{
  "arch": "resnet_bottleneck",
  "model": "sound classifier",
  "dataset": "short read English sentences (LibriTTS-R)",
  "train_examples": 26041,
  "noise_aug": 0.002,
  "time_shift_ms": 50,
  "n_mels": 64,
  "hop_length": 320,
  "input": "log_mel",
  "spec_augment": false,
  "win_length": 400,
  "targets": ["voice"],
  "num_classes": 2,
  "norm": "batchnorm",
  "activation": "silu",
  "channel_attention": "se",
  "depths": [4, 4, 4, 4],
  "kernel_size": 3,
  "stem": "single",
  "avg_pool_shortcut": false,
  "widths": [128, 256, 512, 1024],
  "label_smoothing": 0.1,
  "loss": "cross_entropy",
  "init": "kaiming_normal",
  "residual_init": "none",
  "optimizer": "muon",
  "muon_scale": "match_rms_adamw",
  "lr": 0.0024,
  "momentum": 0.85,
  "nesterov": true,
  "orthogonalizer": "polar_express",
  "adamw_lr_other_params": 0.0022,
  "l1_shrink": 0.03,
  "steps": 6600,
  "batch_size": 512,
  "epochs": 129.8,
  "lr_schedule": "step",
  "warmup_steps": 330,
  "weight_decay": 0.4,
  "adamw_weight_decay_other_params": 0
}
Rows from block 12 of a small sound classifier, named by matrix and row number. Rows with one number belong to one channel. Each number is 50 + 15 x the weight over its row's rms, rounded and kept within 0 to 99. All counts start at 0. After the name is the row's rms in percent of the matrix's.
After each channel's rows are labels from the 100 clips, of 14848, where the channel reaches its highest value: "strongest on" is what is common among them. Only what is clearly more common there than usual is listed. The data: short read English sentences (LibriTTS-R).
# convs1: 3x3 conv, stride 2 (model.blocks.12.convs.1.weight, 256x256x3x3, each kernel summed), inputs 128-255
# convs2: expand pointwise conv (model.blocks.12.convs.2.weight, 1024x256x1x1, transposed), outputs 114-227

convs1.224 106:47 12 67 55 55 50 34 41 71 57 50 64 73 49 66 48 40 67 46 55 40 43 48 85 50 46 52 65 43 52 99 37 51 37 47 64 46 68 30 42 49 73 35 42 32 66 48 47 44 54 38 54 68 38 46 50 50 53 47 51 39 99 57 64 47 58 56 50 89 36 43 51 53 46 45 36 00 48 51 45 50 29 43 35 50 50 50 50 56 37 29 65 33 40 55 50 99 50 79 47 46 47 24 51 43 79 52 26 47 41 44 50 50 45 41 49 66 49 50 62 49 31 65 65 10 00 51 58
convs2.224 105:61 50 50 51 46 54 49 50 51 50 51 49 82 50 53 44 51 50 17 51 52 50 30 50 50 50 50 49 50 52 48 51 50 12 39 50 50 35 50 54 49 45 64 50 50 53 48 50 50 45 50 51 51 25 50 50 56 49 49 48 50 39 38 00 50 50 63 48 23 48 50 19 62 50 47 49 50 50 50 50 50 48 51 50 50 50 50 51 60 39 50 50 50 46 50 50 50 50 36 44 50 50 50 46 46 50 45 50 50 50 60 50 46 49
strongest on: voice: male

convs1.178 072:52 45 71 53 72 53 54 39 35 72 51 71 72 51 00 48 17 53 66 28 21 50 36 46 50 47 56 52 49 50 28 65 55 45 51 57 53 63 53 48 48 54 46 30 56 35 55 35 41 50 35 50 35 44 26 50 50 42 67 50 33 38 49 73 50 41 73 47 55 25 68 74 32 53 50 39 36 45 48 47 50 39 58 46 50 50 50 51 18 64 56 36 46 28 58 42 99 50 80 50 30 38 65 50 49 31 49 53 51 54 84 50 50 45 49 50 42 46 46 40 52 55 26 43 26 51 59 51
convs2.178 090:78 52 48 50 66 00 50 50 50 50 42 50 53 50 54 50 50 50 50 50 65 50 49 49 50 45 52 73 50 58 56 41 50 50 50 51 50 10 50 50 51 62 51 59 50 46 71 50 63 37 50 50 53 73 50 48 39 45 53 58 50 00 54 54 50 62 50 50 62 51 50 43 50 49 54 50 49 55 50 48 50 46 50 50 50 50 18 50 47 70 34 53 50 70 50 50 50 50 63 50 50 53 50 47 49 52 29 49 50 50 47 50 50 00
strongest on: voice: female

convs1.142 118:56 40 60 51 24 50 66 62 71 83 50 46 50 50 44 50 19 61 50 53 27 63 49 59 55 45 51 63 23 49 51 55 50 50 50 57 46 44 55 19 48 40 36 49 44 54 50 36 58 39 44 57 58 44 35 52 51 53 55 50 35 99 50 37 50 65 45 55 60 40 44 54 52 52 50 27 72 49 51 49 50 87 14 39 50 50 50 50 09 53 29 59 28 52 70 66 58 50 32 53 47 00 50 50 50 36 52 45 52 64 34 50 50 50 49 50 62 39 50 55 50 54 63 46 45 49 49 38
convs2.142 092:50 50 49 48 50 58 50 50 50 50 49 50 41 50 54 50 51 50 50 52 52 50 44 52 50 50 50 38 50 46 50 49 50 99 55 40 49 48 50 38 50 82 50 51 50 50 91 50 11 21 50 50 55 49 50 51 53 50 48 47 50 50 51 51 63 36 50 50 53 29 50 46 00 50 48 50 61 60 51 50 50 50 41 50 50 50 50 50 50 30 51 70 50 99 50 50 50 50 48 49 50 50 50 50 50 55 49 50 50 50 50 47 51 22
strongest on: voice: male

convs1.57 103:54 54 51 52 46 50 54 52 53 69 49 60 38 42 35 51 93 71 30 36 50 69 45 55 50 50 46 46 31 50 65 45 51 49 48 38 31 45 65 50 51 34 49 43 22 56 51 47 23 72 27 55 34 22 65 59 48 50 60 65 33 16 54 48 50 69 67 34 30 41 54 35 55 52 56 43 43 34 48 51 49 31 49 79 51 48 50 50 53 62 59 43 52 62 59 39 99 49 84 50 41 31 51 48 48 55 50 35 55 45 64 50 50 44 45 47 41 40 49 40 48 43 45 42 64 45 48 48
convs2.57 112:99 50 50 50 42 27 50 50 50 50 50 50 52 50 50 49 64 50 50 50 54 50 50 46 50 50 50 83 50 49 50 48 53 99 49 51 50 50 50 49 50 66 50 50 50 60 48 50 51 44 50 99 48 50 50 44 50 44 53 51 50 50 56 56 49 50 72 50 42 57 50 53 50 50 49 49 53 51 50 52 50 49 46 50 50 50 60 49 52 50 51 53 50 50 47 50 50 50 42 60 53 50 50 35 48 51 56 50 50 50 50 50 50 99
strongest on: voice: female

convs1.84 108:36 44 60 47 16 51 49 39 71 29 50 64 48 50 32 50 50 50 59 41 99 00 54 39 50 51 49 47 43 50 84 41 49 51 48 53 55 47 71 20 43 55 29 49 53 43 51 53 65 59 38 48 56 62 50 50 50 47 47 58 58 34 50 52 50 46 70 51 00 64 25 58 41 51 50 73 92 65 51 50 50 61 36 91 50 50 50 50 45 65 45 72 71 57 54 51 08 50 74 63 53 24 62 50 50 38 49 33 50 46 79 50 50 50 50 51 34 28 50 64 51 47 45 44 46 46 79 58
convs2.84 134:59 50 50 50 50 06 50 50 50 65 27 52 30 45 51 50 53 50 50 50 47 50 47 49 50 50 49 51 50 41 50 46 50 50 50 55 50 56 50 49 50 50 50 50 50 48 48 50 47 46 50 50 50 67 50 50 68 50 51 58 50 71 47 22 46 50 47 50 39 46 50 31 50 50 46 50 74 49 45 48 50 46 50 50 49 50 46 50 50 51 52 78 50 52 50 50 50 50 54 39 50 50 50 49 40 50 48 75 50 51 50 50 46 23
strongest on: voice: female

convs1.27 099:47 46 42 51 53 49 51 56 48 49 50 33 43 51 69 50 64 53 39 15 12 48 52 61 50 50 49 61 46 50 56 49 51 51 53 67 54 28 42 82 55 45 70 42 51 87 50 60 72 39 31 43 75 64 62 50 51 68 47 50 63 96 54 54 53 47 27 44 79 71 35 52 52 51 56 58 53 56 53 49 50 84 48 27 50 51 50 50 46 40 29 79 63 53 37 45 07 50 44 48 64 06 51 50 50 63 47 32 54 74 47 50 50 51 57 50 77 74 51 54 50 58 56 71 56 51 40 63
convs2.27 146:48 50 47 50 50 99 50 50 50 50 33 53 21 49 51 50 51 50 36 50 49 50 50 50 50 50 49 64 50 47 50 51 50 51 49 47 50 55 50 51 50 34 49 49 50 34 50 50 71 48 50 57 48 50 50 51 67 50 49 54 50 55 50 99 49 52 50 50 25 44 50 99 50 50 42 50 52 53 52 51 50 55 47 50 50 49 54 50 50 54 46 50 50 49 50 50 50 50 50 50 51 50 50 50 32 51 51 48 50 50 47 50 51 47
strongest on: voice: female

convs1.110 078:44 11 72 60 58 50 63 57 61 67 50 48 37 50 69 49 66 66 64 54 18 63 64 00 51 51 48 47 68 50 43 66 50 49 48 58 19 36 62 20 45 99 69 52 54 49 51 39 52 62 25 44 25 50 60 46 50 28 49 49 53 04 50 36 50 37 64 74 77 38 57 50 66 50 55 65 77 78 49 53 50 65 61 44 50 50 50 45 40 24 47 62 57 62 80 52 99 50 49 52 54 53 41 50 55 40 49 39 53 58 59 50 50 51 58 51 81 71 50 27 47 43 48 47 64 50 31 31
convs2.110 086:24 50 50 48 43 00 50 50 50 50 49 49 59 50 53 50 50 50 50 50 50 50 48 49 50 50 53 45 50 56 50 50 48 65 50 55 50 51 50 53 50 91 50 50 50 32 56 46 75 56 52 56 36 50 50 73 99 50 50 59 50 50 50 99 50 49 50 50 48 59 50 47 50 50 49 50 58 50 52 50 50 50 49 50 15 48 19 43 54 50 04 50 50 53 48 53 50 50 83 51 53 50 50 50 62 45 49 50 50 49 50 50 54 43
strongest on: voice: female

convs1.231 091:56 86 44 58 65 50 56 59 58 79 52 99 39 50 49 50 26 49 66 48 41 45 46 16 50 50 50 67 72 50 63 56 53 49 49 53 51 43 52 54 50 39 47 51 41 37 52 43 56 56 36 65 36 68 05 50 48 24 60 44 39 85 50 41 50 46 09 55 63 44 57 44 68 53 50 26 20 48 52 51 50 91 23 50 51 50 50 50 08 63 57 63 23 64 99 55 40 50 25 45 59 42 59 50 50 42 50 56 50 56 77 51 50 53 52 50 60 67 50 21 49 47 68 49 40 51 33 54
convs2.231 096:46 50 50 51 51 99 51 50 50 50 50 64 43 51 50 49 53 50 52 50 35 50 50 50 50 50 35 53 50 75 51 47 50 46 48 48 48 51 50 50 50 95 51 50 50 41 50 50 40 82 50 50 51 50 50 50 99 50 39 50 53 53 35 24 46 50 24 50 50 75 49 46 50 54 49 50 52 50 51 50 50 53 50 50 50 50 48 51 52 54 46 50 50 48 51 40 50 50 47 50 49 50 50 44 54 50 50 43 52 63 35 51 50 99
strongest on: voice: female

convs1.102 090:63 51 51 36 53 54 22 69 55 37 52 46 81 55 63 50 40 84 38 34 51 36 50 50 51 54 52 35 46 47 62 52 40 60 49 46 52 37 52 77 50 58 42 52 48 45 58 60 52 46 39 62 64 47 33 54 53 61 79 53 69 85 44 49 41 70 82 52 41 29 46 49 27 86 45 60 34 55 52 44 50 60 37 55 49 78 50 42 99 52 73 56 90 44 51 58 82 52 38 54 17 51 62 47 58 45 56 31 47 63 59 50 46 59 50 53 27 27 52 39 68 67 63 50 41 61 28 75
convs2.102 069:49 50 50 50 63 99 50 50 50 50 51 48 54 50 50 50 50 50 51 62 00 50 44 50 50 50 48 26 50 40 54 18 50 87 50 50 50 52 50 50 51 47 73 55 50 39 37 50 50 50 50 44 51 49 50 50 36 49 47 46 50 28 90 51 49 50 50 50 48 45 53 46 50 50 55 50 54 45 50 49 50 50 50 50 50 51 50 49 61 50 43 50 59 56 61 50 50 50 43 49 54 48 50 54 54 50 50 45 90 51 50 48 50 59
strongest on: voice: male

convs1.228 092:57 46 36 49 82 50 00 49 81 22 50 37 51 50 65 49 59 51 61 21 50 42 45 44 50 41 47 55 48 50 19 45 51 50 51 60 85 42 29 51 51 26 45 48 39 41 50 55 37 75 47 59 25 55 20 50 50 42 84 54 68 84 50 57 50 34 67 41 40 60 22 82 48 50 50 25 95 48 51 49 50 47 56 43 50 50 50 50 69 38 39 51 80 43 71 38 53 50 23 56 49 51 48 50 49 43 51 36 49 64 76 50 50 56 47 50 23 39 50 69 50 46 60 37 50 37 81 61
convs2.228 095:52 50 50 50 50 51 50 50 50 51 68 49 49 50 50 50 14 50 51 56 51 50 55 50 51 50 49 50 50 68 47 50 50 53 50 50 51 61 50 50 50 99 50 54 50 62 51 50 63 49 51 41 51 48 50 45 52 49 51 40 50 53 50 47 50 57 36 50 47 51 52 73 50 50 49 50 53 39 42 50 50 52 55 50 49 50 49 45 47 39 50 36 50 49 50 50 50 50 42 45 50 50 50 48 48 51 40 60 50 57 50 49 50 79
strongest on: voice: female

convs1.50 084:52 72 46 46 51 49 88 61 46 70 50 56 84 43 67 52 61 45 45 53 21 54 35 68 50 52 60 56 45 50 25 63 50 53 49 40 72 61 41 68 39 46 67 57 84 66 39 46 28 58 44 39 42 43 38 51 50 52 38 42 54 40 50 46 50 28 48 91 14 71 33 47 40 60 53 38 99 51 50 44 50 51 74 47 47 55 50 42 40 58 38 40 51 49 91 42 77 50 42 50 55 30 48 52 50 41 51 41 58 48 48 50 50 58 54 52 17 52 48 48 51 40 39 55 99 36 86 58
convs2.50 074:24 50 50 50 50 94 50 50 50 50 28 50 53 54 50 50 39 50 50 50 44 50 50 50 50 50 50 30 50 32 50 50 51 61 50 50 45 00 50 50 49 52 99 41 50 49 50 50 49 37 50 50 50 50 50 50 34 49 44 51 50 29 99 99 50 51 50 52 55 44 48 50 51 50 50 51 50 50 44 50 50 50 31 50 37 50 50 50 48 50 45 47 50 50 50 50 50 50 45 50 47 50 50 52 62 50 50 49 50 50 50 50 33 59
strongest on: voice: female

convs1.85 113:50 39 87 50 44 51 76 44 45 71 50 71 73 50 32 50 20 69 62 50 14 53 49 54 48 51 50 39 51 50 32 52 50 51 51 38 22 36 54 46 49 53 54 54 83 40 45 46 57 41 51 49 50 42 59 44 50 36 89 46 62 31 49 43 56 67 54 50 24 22 49 49 47 56 50 46 61 55 54 49 50 42 54 26 50 51 50 50 64 15 16 28 64 52 64 24 37 50 85 45 83 00 59 50 51 56 50 46 50 59 72 50 50 50 49 54 54 75 50 42 52 41 34 49 65 81 84 65
convs2.85 087:52 50 47 50 46 00 51 50 32 48 53 41 00 50 50 49 48 50 37 50 49 50 51 50 50 50 60 50 50 91 51 39 50 50 50 50 58 58 50 46 50 56 48 50 50 39 52 52 99 58 50 52 10 50 50 40 15 50 50 44 50 52 51 62 50 50 49 50 55 47 49 47 38 50 61 50 50 50 50 50 50 50 46 50 50 47 50 50 50 26 44 50 50 31 50 50 50 50 53 57 54 48 50 52 23 41 49 45 50 50 50 50 50 00
strongest on: voice: male

convs1.114 104:56 14 50 51 87 50 21 33 68 54 50 61 87 50 46 50 41 75 42 30 57 30 44 64 45 49 49 43 62 50 40 39 50 48 50 73 42 32 32 29 50 65 61 50 50 40 48 58 55 70 46 64 51 43 29 47 50 55 99 50 49 40 50 37 50 66 66 59 47 25 64 49 41 48 50 68 99 47 50 43 50 99 72 37 50 50 50 50 05 52 79 43 45 57 68 44 36 50 64 50 67 39 35 50 52 55 52 57 53 45 10 50 50 50 47 50 54 60 50 40 49 44 70 58 35 52 63 61
convs2.114 106:49 50 46 50 56 57 50 50 50 50 57 50 32 51 50 53 44 50 33 50 48 50 50 50 50 51 74 49 50 52 49 50 50 54 50 50 58 36 50 50 50 99 49 50 50 39 49 50 50 37 50 18 50 51 50 27 55 44 50 50 50 98 56 53 47 49 50 50 55 45 50 66 60 50 59 50 50 29 50 50 50 50 49 50 50 50 51 49 52 49 45 40 50 53 50 50 50 50 45 50 50 50 50 53 19 45 50 25 50 47 63 50 43 99
strongest on: voice: female

convs1.127 148:52 47 60 51 17 50 52 41 46 51 50 65 93 50 31 50 41 71 47 51 35 44 45 67 50 48 50 28 45 50 52 59 50 49 50 54 36 42 51 55 44 00 42 54 25 29 47 44 39 42 61 47 47 50 90 49 50 65 39 48 28 37 49 59 50 57 40 59 32 63 55 56 65 50 50 37 46 49 50 50 50 28 34 25 50 50 50 50 57 56 57 78 39 52 51 55 67 50 36 47 29 82 25 50 50 52 50 38 52 58 21 50 50 50 50 50 00 35 50 44 50 45 46 55 46 53 19 88
convs2.127 156:50 50 50 50 48 81 50 50 50 50 54 50 00 48 51 36 47 50 50 50 21 50 50 50 50 50 32 50 50 47 50 50 50 49 49 53 50 54 50 54 53 43 50 49 50 52 50 50 50 09 50 54 50 52 50 50 56 53 53 53 50 36 36 43 49 50 46 50 39 51 50 50 50 50 50 50 52 50 51 50 50 50 50 50 50 50 50 50 54 44 49 44 50 52 50 50 50 50 47 50 50 50 50 50 60 50 50 50 50 50 46 50 45 80
strongest on: voice: female