A small sound classifier, trained from scratch.
Model: 7.87M parameters, log mel input, activation silu, widths [128, 256, 512, 1024].
Training: muon at rate 0.0024, 6600 steps, batches of 512.
Rows from block 13, named by matrix and row number. Each number is 128 + 32 x the weight over its row's rms, rounded and kept within 0 to 255. All counts start at 0. After the name is the row's rms in percent of the matrix's.
# fc2: squeeze-excite expand (model.blocks.13.se.fc2.weight, 1024x128), inputs 0-127
fc2.261 313 [128 109 102 130  63 128 128 188 125 159 128 107 171 120  82 203 122  98 102 128 128 128 128 201 127 131 128 146 114 128 161 128 128  36  91 105 128 126 128 165 151  97 128 113 128 128 128 124 128  86 128 128 128 134   0 117 139 128 128 105 183 173 129 128 128 128 177 101 131 164 180 128 118 128 230  77 145 126 128 182 131 128 128 118 138 128 128 128 222 134 131 113 143 136 128 140 109 128 128 104 128 128 128 128 128 100 128 128 128  92  88 100 128 209 128  76 141 129  85 127 118 128 128 128 153 186 209 128]
fc2.283 331 [128  16 119 148 107 104 128  11 143 117 128 105 127 146 131 158 187 174 131 128 128 128 128  75 117 179 128 178 102 128 162 128 128 128 100 210 128  42 128 145 136 155 128 138 128 128 128 129 128 115 128 128 128 156 144 164 106 128 128 128 182  84 167 128 152 128  70  99 131 137 103 128 134 128 165 127 144  30 128  47  82 128 128 157 124 128 128 128 176 243 124  84  94  81 128 129  91 128 128 127 128 128 128 128 128 115 131 128 128 201 138 136 128  75 128 131 103 119 152 125 118 128 128 128  85 124 136 128]
fc2.286 033 [128 197 128 126 255  49 128 129 128   0 128 128 154 129 142 128 177 130 134 128 128 128 128 126 127 128 128 117 122 128 128 128 128 128 128 127 128 255 128 128 128  39 128 128 128 128 128 128 128 137 128 128 128 127 130  77 128 128 128 128 127 128 120 128 127 128 125 129 128 137  85 128 128 128 127 128 123 128 128 129 146 128 128 128 138 128 128 128 142 127 128 128 255 123 128 127 128 128 128 128 128 128 128 128 128 116 128 128 128 128 131 128 128  68 128 131 128 128 128 151 128 128 128 128 128 129 128 128]
fc2.307 274 [128  88  87 149 216 149 128 239 135 102 128  66 103 109 128 136 153 102 116 128 128 128 128 102 153 136 128 104  95 128 126 128 128 149 120  35 128 180 128 145 128   0 128 134 128 128 128 128 128 128 128 128 128  58 211 128 129 128 128 136 128  98 147 128 120 128 128  92 183  89 129 128 129 128 219 135 192 128 128 140 128 128 128 156 129 128 128 128 129 124 121  98 153 150 128 161 122 128 128 146 128 128 128 128 128  63 112 128 128 130 128  69 128  82 128 125 111 108 108 112 127 128 128 128 131 231 130 128]
fc2.308 326 [128 122  69 129 169  90 128 211 107 138 128 123 127  80 130 160  95  74 115 128 128 128 128 179 143 161 128 136 156 128 132 128 128  86 221 131 128 129 128 117  42 126 128 109 128 128 128 128 128 133 128 128 128 131 170 102  54 128 128  63  85 194 139 128 115 128  71  92 123 130 118 128 114 128 129 126 158 122 128 121 144 128 128 128 255 128 128 136 146 176 136  87 152 166 128 126 128 128 128  86 128 128 128 128 128 112 121 128 128   0  84 153 128 170 128 176 141 119 108 116 146 128 128 128 176  54 121 128]
fc2.310 040 [128 152 125 140 133  99 128 235 132 129 128 136 184 128 131 126  79 121 127 128 128 128 128 146 129   0 128  94 128 128 128 128 128 128   9 130 128 132 128  16 125 129 128   0 128 128 128 128 128 156 128 128 128 119 128 130 137 128 128 150 128  95 129 128 167 128  67 123 136 132 191 128 126 128 146 123 128 160 128 132 116 128 128 132 144 128 128 128 127 125 114 112 128 118 128  62 102 128 128  33 128 128 128 128 128 127 128 128 128 129  16 108 128 128 128 129 131  61 128 126 129 128 128 128 128 124 128 128]
fc2.311 011 [128 130 223 128  68 129 128 116 158 128 128 108 129 129 149 156 215  48 128 128 128 128 128  94 135 111 128 128 128 128 194 128 128 128 142 126 128 128 128 128 128 140 128 128 128 128 128 128 128   0 128 128 128 128 141 128 139 128 128 128 128 120 128 128 128 128 128 128 123 160 125 128 118 128 124 130 121 135 128 129 127 128 128 128 145 128 128 128 124 128 126 128 128 112 128 128 129 128 128 128 128 128 128 128 128 129 128 128 128 128 117 125 128 132 128 128 128 128 110 127 128 128 128 128   0 126 129 128]
fc2.318 367 [128 128 107 105 129 115 128 134 107 135 128 124 133  50 130 127 146 130 139 128 128 128 128 127  98 154 128 119 166 128 107 128 128  91  61 178 128 124 128 146  92 134 128 128 128 128 128 127 128 155 128 128 128 148  65 133  78 128 128 140 255 147  85 128 156 128 126 147 136 112 128 128  90 128  20 149 126 124 128 128  21 128 128 129  90 128 128  87 119 127  77  22 123   0 128 128 136 128 128  70 128 128 128 128 128 119 111 128 128 101 163  55 128 136 128 130 125 128 222 129 107 128 128 128  97 116  93 128]
fc2.332 028 [128 109 141 129  86  16 128 127 118 128 128 113 127 128 123 128   0  41 137 128 128 128 128 128 108 128 128 107 134 128 128 128 128 127 128 130 128 144 128 128 225 128 128 114 128 128 128 128 128 127 128 128 128 134 142 128 129 128 128 128 118 192 123 128 128 128 125 128 255 142 120 128 131 128 223 129 122 143 128 128 134 128 128 128 126 128 128 128 181 128 124 128 126 102 128 128 128 128 128 110 128 128 128 128 128 128 124 128 128 128 122 214 128 115 128 128 128 128 128 171 144 128 128 128 127 185 141 128]
fc2.334 337 [128 138 125 128 127 181 128 242 224 169 128 158 141 187 198 136 212  97 128 128 128 128 128 146 148 175 128 149 156 128 190 128 128 146 119  99 128 138 128 128 107 162 128 118 128 128 128 128 128 212 128 128 128 178 150 151  65 128 128 148  66 192 155 128 128 128 125 122 191 169  93 128 135 128 130  85  48 142 128 143 126 128 128 128  50 128 128 128 134 140 160  75 139 207 128 129 145 128 128 116 128 128 128 128 128 190 134 128 128  75 130 164 128 159 128 168 135 122  54 147 126 128 128 128 169 163 128 128]
fc2.340 058 [128 115 123  62 131  56 128 128 118   2 128 165 128 128  89 128 128 128 128 128 128 128 128 117 121 128 128 113 128 128 144 128 128 128 148 128 128 160 128 128 140 128 128  62 128 128 128 128 128  90 128 128 128 128 119 128 128 128 128 128 129 219 104 128 128 128 128 122 255 153 128 128 174 128 124 128 128 128 128 128 134 128 128 128 142 128 128 128 125 128 255 128 128 128 128 128 104 128 128 128 128 128 128 128 128 132 128 128 128 128 109 163 128 128 128 128 127 128 128 160 128 128 128 128 128 134 128 128]
fc2.343 598 [128 165  33 138 148 158 128 126 129 163 128 125 154 114 157  75  99   0 150 128 128 128 128  45 163 130 128 149 125 128  87 128 128 113 141 117 128 118 128 114  89 175 128 118 128 128 128 128 128  77 128 128 128 137 151 128  82 128 128 109 167  52 140 128 128 128 128 112 128 122 129 128 122 128  91 245 141  80 128  49 128 128 128 166  72 128 128 128 125 169 188 128 158   0 128 128 129 128 128 143 128 128 128 128 128  92 120 128 128 122 123 124 128 138 128 133 129 128  96 132 134 128 128 128  88 197 128 128]
fc2.350 061 [128 124 129 191 223 123 128 131 126 108 128 129 128 128   0 128 116 169 178 128 128 128 128 128  38 128 128 128 128 128 130 128 128 128 137 128 128 101 128 128 128 126 128 128 128 128 128 128 128 175 128 128 128 126 106 128 128 128 128 128 128 128 128 128 128 128 128 128 128   0 128 128 125 128 128 123 100 128 128 128 125 128 128 128 130 128 128 128 155 110 126 128 123 128 128 128 128 128 128 128 128 128 128 128 128  71 128 128 128 128 126 152 128 230 128 128 127 128 129 128 128 128 128 128 177 132 128 128]
fc2.352 284 [128 100  66 128  37 139 128 131  83 189 128  44 131 194 115 104 122 140 113 128 128 128 128 127 129 130 128 117 133 128 149 128 128 116 116  91 128 134 128 128 171 142 128 126 128 128 128 128 128 131 128 128 128 105  77 130 135 128 128 128 154 182 121 128 125 128 149 126 151 133 128 128 109 128 189 141 121  48 128 150 179 128 128  58 182 128 128 128  40 148 174  67 188  94 128  60 216 128 128  97 128 128 128 128 128 224 183 128 128  73  48 128 128 134 128 127 128 128  97 127 176 128 128 128 128  33 128 128]
fc2.353 365 [128 200 164 128 176 107 128 185 172 168 128 108 132 129 108  70 130 126  83 128 128 128 128  85  14 128 128 128 128 128 148 128 128  88 139 128 128 125 128 128 163  26 128 132 128 128 128 130 128 143 128 128 128 139 167  65 191 128 128 166 133 191  99 128 128 128 127 136  70 196 128 128 130 128  64 185  80 123 128 132 127 128 128 142  69 128 128 131 134 113 188 150 206 165 128 124  87 128 128 165 128 128 128 128 128 146  52 128 128 135 193 129 128 131 128  92 160 128 164 133  99 128 128 128  55 217 123 128]
fc2.359 378 [128 109  90 120 127 128 128  82 119 118 128 106  29  73 105 135  49 141 142 128 128 128 128  67 127 124 128 188 127 128  91 128 128 129 107  82 128 121 128 145 136 103 128 108 128 128 128 106 128 101 128 126 128 135 104 106  53 128 128 135  46  62  79 128 128 128 145  81 149 121 143 128 101 128 141 255 136  52 128  51 110 128 128 133 198 128 128 135 130 146 139 232 104  82 119  84 117 128 128 129 128 128 128 128 128 131 136 128 128 128  84 109 128  63 128 124 109 132 144 121 123 128 128 128  29 145 129 128]
fc2.367 056 [128 159 145 109 232 125 128 129 125 131 128 135 117  32 134 128  43 131 112 128 128 128 128  34 230 255 128 128 120 128 133 128 128 128 130  56 128 117 128 128 152 128 128 161 128 128 128 128 128 137 128 128 128 128 126 208 128 128 128 128 123 126 113 128 128 128  86  53 151 117 206 128 116 128 112 124 134 131 128 135 143 128 128 128 158 128 128 128 106 140 160 128 128 129 128  97 227 128 128 127 128 128 128 128 128 127 135 128 128 128 128 136 128  58 128 128  90 128 128 154 203 128 128 128 136 124 128 128]
fc2.380 010 [128 131  98 110 128  66 128 125  99 176 128  62 128 128 177 128 116  81 150 128 128 128 128 139 124 128 128 148 124 128 159 128 128 128 129 176 128 116 128 128 129 205 128 128 128 128 128 128 128 140 128 128 128 174 144 128 106 128 128  96 130 133 128 128 128 128 128 128 159 128 128 128 128 128 185 108 127  16 128 128 141 128 128 128 255 128 128 128 153 168 130 129 128 187 128 128 141 128 128 122 128 128 128 128 128 128  54 128 128 214 154 128 128 128 128 140 128 128 137 130 121 128 128 128 194   0 117 128]
fc2.381 005 [128 129 129 128 128 128 128 128 128  82 128 128 129 128 128 128 128 128 128 128 128 128 128 128 129 128 128 128 128 128 128 128 128 128 128 128 128 127 128 128 129 128 128 128 128 128 128 128 128 128 128 128 128 128 128 128 128 128 128 128 128 127 128 128 128 128  67 128 127 128 128 128 128 128 128 128 128 128 128 128 128 128 128 128 128 128 128 128 128 156 129 128 128 149 128 128 128 128 128 128 128 128 128 128 128 255 128 128 128 129 129 128 128 128 128 128 128 128 128 128 128 128 128 128 129 128 128 128]
fc2.390 030 [128 128 128 128 128 128 128 128 128 128 128 144 215 128 128 128 204 128 128 128 128 128 128 175 141 122 128 128 166 128 128 128 128 128  27 128 128 221 128 128 128 128 128 128 128 128 128 128 128 128 128 128 128 128 128 128 128 128 128 128 128 129 114 128 128 128   0 128 128 128 128 128 128 128 128 128 128 128 128 128 136 128 128 181 128 128 128 128 128 128   0 128 129 126 128 160 128 128 128 128 128 128 128 128 128  41  48 128 128 137 128 128 128 127 128 128 128 128 128 128  16 128 128 128 119 128 128 128]
fc2.397 008 [128  93 128 128 128 130 128 128 128 128 128 128 127 128 128 127 128 128 128 128 128 128 128 128 128 128 128 128 128 128 127 128 128 110 127 255 128 128 128 128  95 128 128 128 128 128 128 128 128 128 128 128 128 128 128 128 128 128 128 127 128 129 127 128 128 128 128 141 128 128 128 128 135 128 128 121 128 128 128 128 106 128 128 128 207 128 128 128 126 128 128 128 128   0 128 128 128 128 128 128 128 128 128 128 128 128 128 128 128 127 186 128 128 128 128 128 128 128 192 128 128 128 128 128 132 255 128 128]
fc2.406 006 [128 128 129 128 128 128 128 127 128 128 128 128 128 129 128 146 128 139 128 128 128 128 128 128 128 128 128 128 128 128 127 128 128 119 128 128 128 255 128 128 128 128 128 128 128 128 128 128 128 128 128 128 128 128 123 128 128 128 128 128 128 128 130 128 128 128 128 128 128 130 128 128 127 128 132 128 128 128 128 128 128 128 128 127 155 128 128 128 129 128   0 117 128 130 128 128 128 128 128 127 128 128 128 128 128 128 128 128 128  69 124 128 128 128 128 128 128 128 128 128 128 128 128 128 128 128 128 128]
fc2.410 062 [128 123 128 137 128 160 128 128 136 128 128 126 128 130 129 128 100 131 147 128 128 128 128 128 128 158 128 182  80 128 124 128 128   0 147  49 128 130 128 126 129 128 128 126 128 128 128 128 128  84 128 128 128 128 191 128 128 128 128 128 128 129 152 128 128 128 128 128 150 128 139 128 129 128 129 128 128 137 128 102 128 128 128 128 118 128 128 128 128 123 250 128 128 255 128 128 128 128 128 123 128 128 128 128 128 113 127 128 128 158 128  97 128 163 128 136 128 110   0 128 246 128 128 128 128 136 128 128]
fc2.415 058 [128  86 144 142 137 173 128 128 129 169 128  40 151 182 136 129 170 255 128 128 128 128 128 112 161 255 128 126 128 128 128 128 128 128 126 124 128 134 128  60 128 127 128 128 128 128 128 128 128 124 128 128 128  41 112 112 100 128 128 122 150 169 221 128 128 128 128  69 131  73 127 128 135 128 163 121 152 115 128  71 127 128 128 137 233 128 128 128 128 134 101 128 128 181 128 128 128 128 128 107 128 128 128 128 128 101 128 128 128 128   0  71 128  94 128 128 182 128 110 128 128 128 128 128 135 147 128 128]
fc2.416 014 [128 128 128 128 128 128 128 128 128 128 128 128 128 128 128 128 128 128 128 128 128 128 128 128 128 128 128 128 128 128 128 128 128 128 128 128 128 128 128 128 128 128 128 128 128 128 128 128 128 128 128 128 128  40 128 128 128 128 128 128 128 128 128 128 128 128 128 126 128 128 128 128 128 128 128 128 128 128 128 128 128 128 128 128 128 128 128 128 128 128 128 128   0  48 128 128 123 128 128 128 128 128 128 128 128 128 128 128 128 128 128 193 128 128 128 128 128 128 128 128 128 128 128 128 128 128 128 128]
fc2.417 009 [128 128 128 128 128 128 128 128 132  35 128 127 128 128 128 128 128 126 255 128 128 128 128 127 128 129 128  79 128 128 128 128 128 128 128   0 128 128 128 128 128 128 128 128 128 128 128 128 128 128 128 128 128 128 128 128 128 128 128 126 134 128 128 128 128 128 128 128 129 128 128 128 128 128 125 131 133 128 128 128 128 128 128 122 182 128 128 128 129 128 128 128 128 128 128 128 128 128 128  63 128 128 128 128 128 128 128 128 128 128 128 128 128 128 128 128 128 128 129 128 128 128 128 128 128 127 127 128]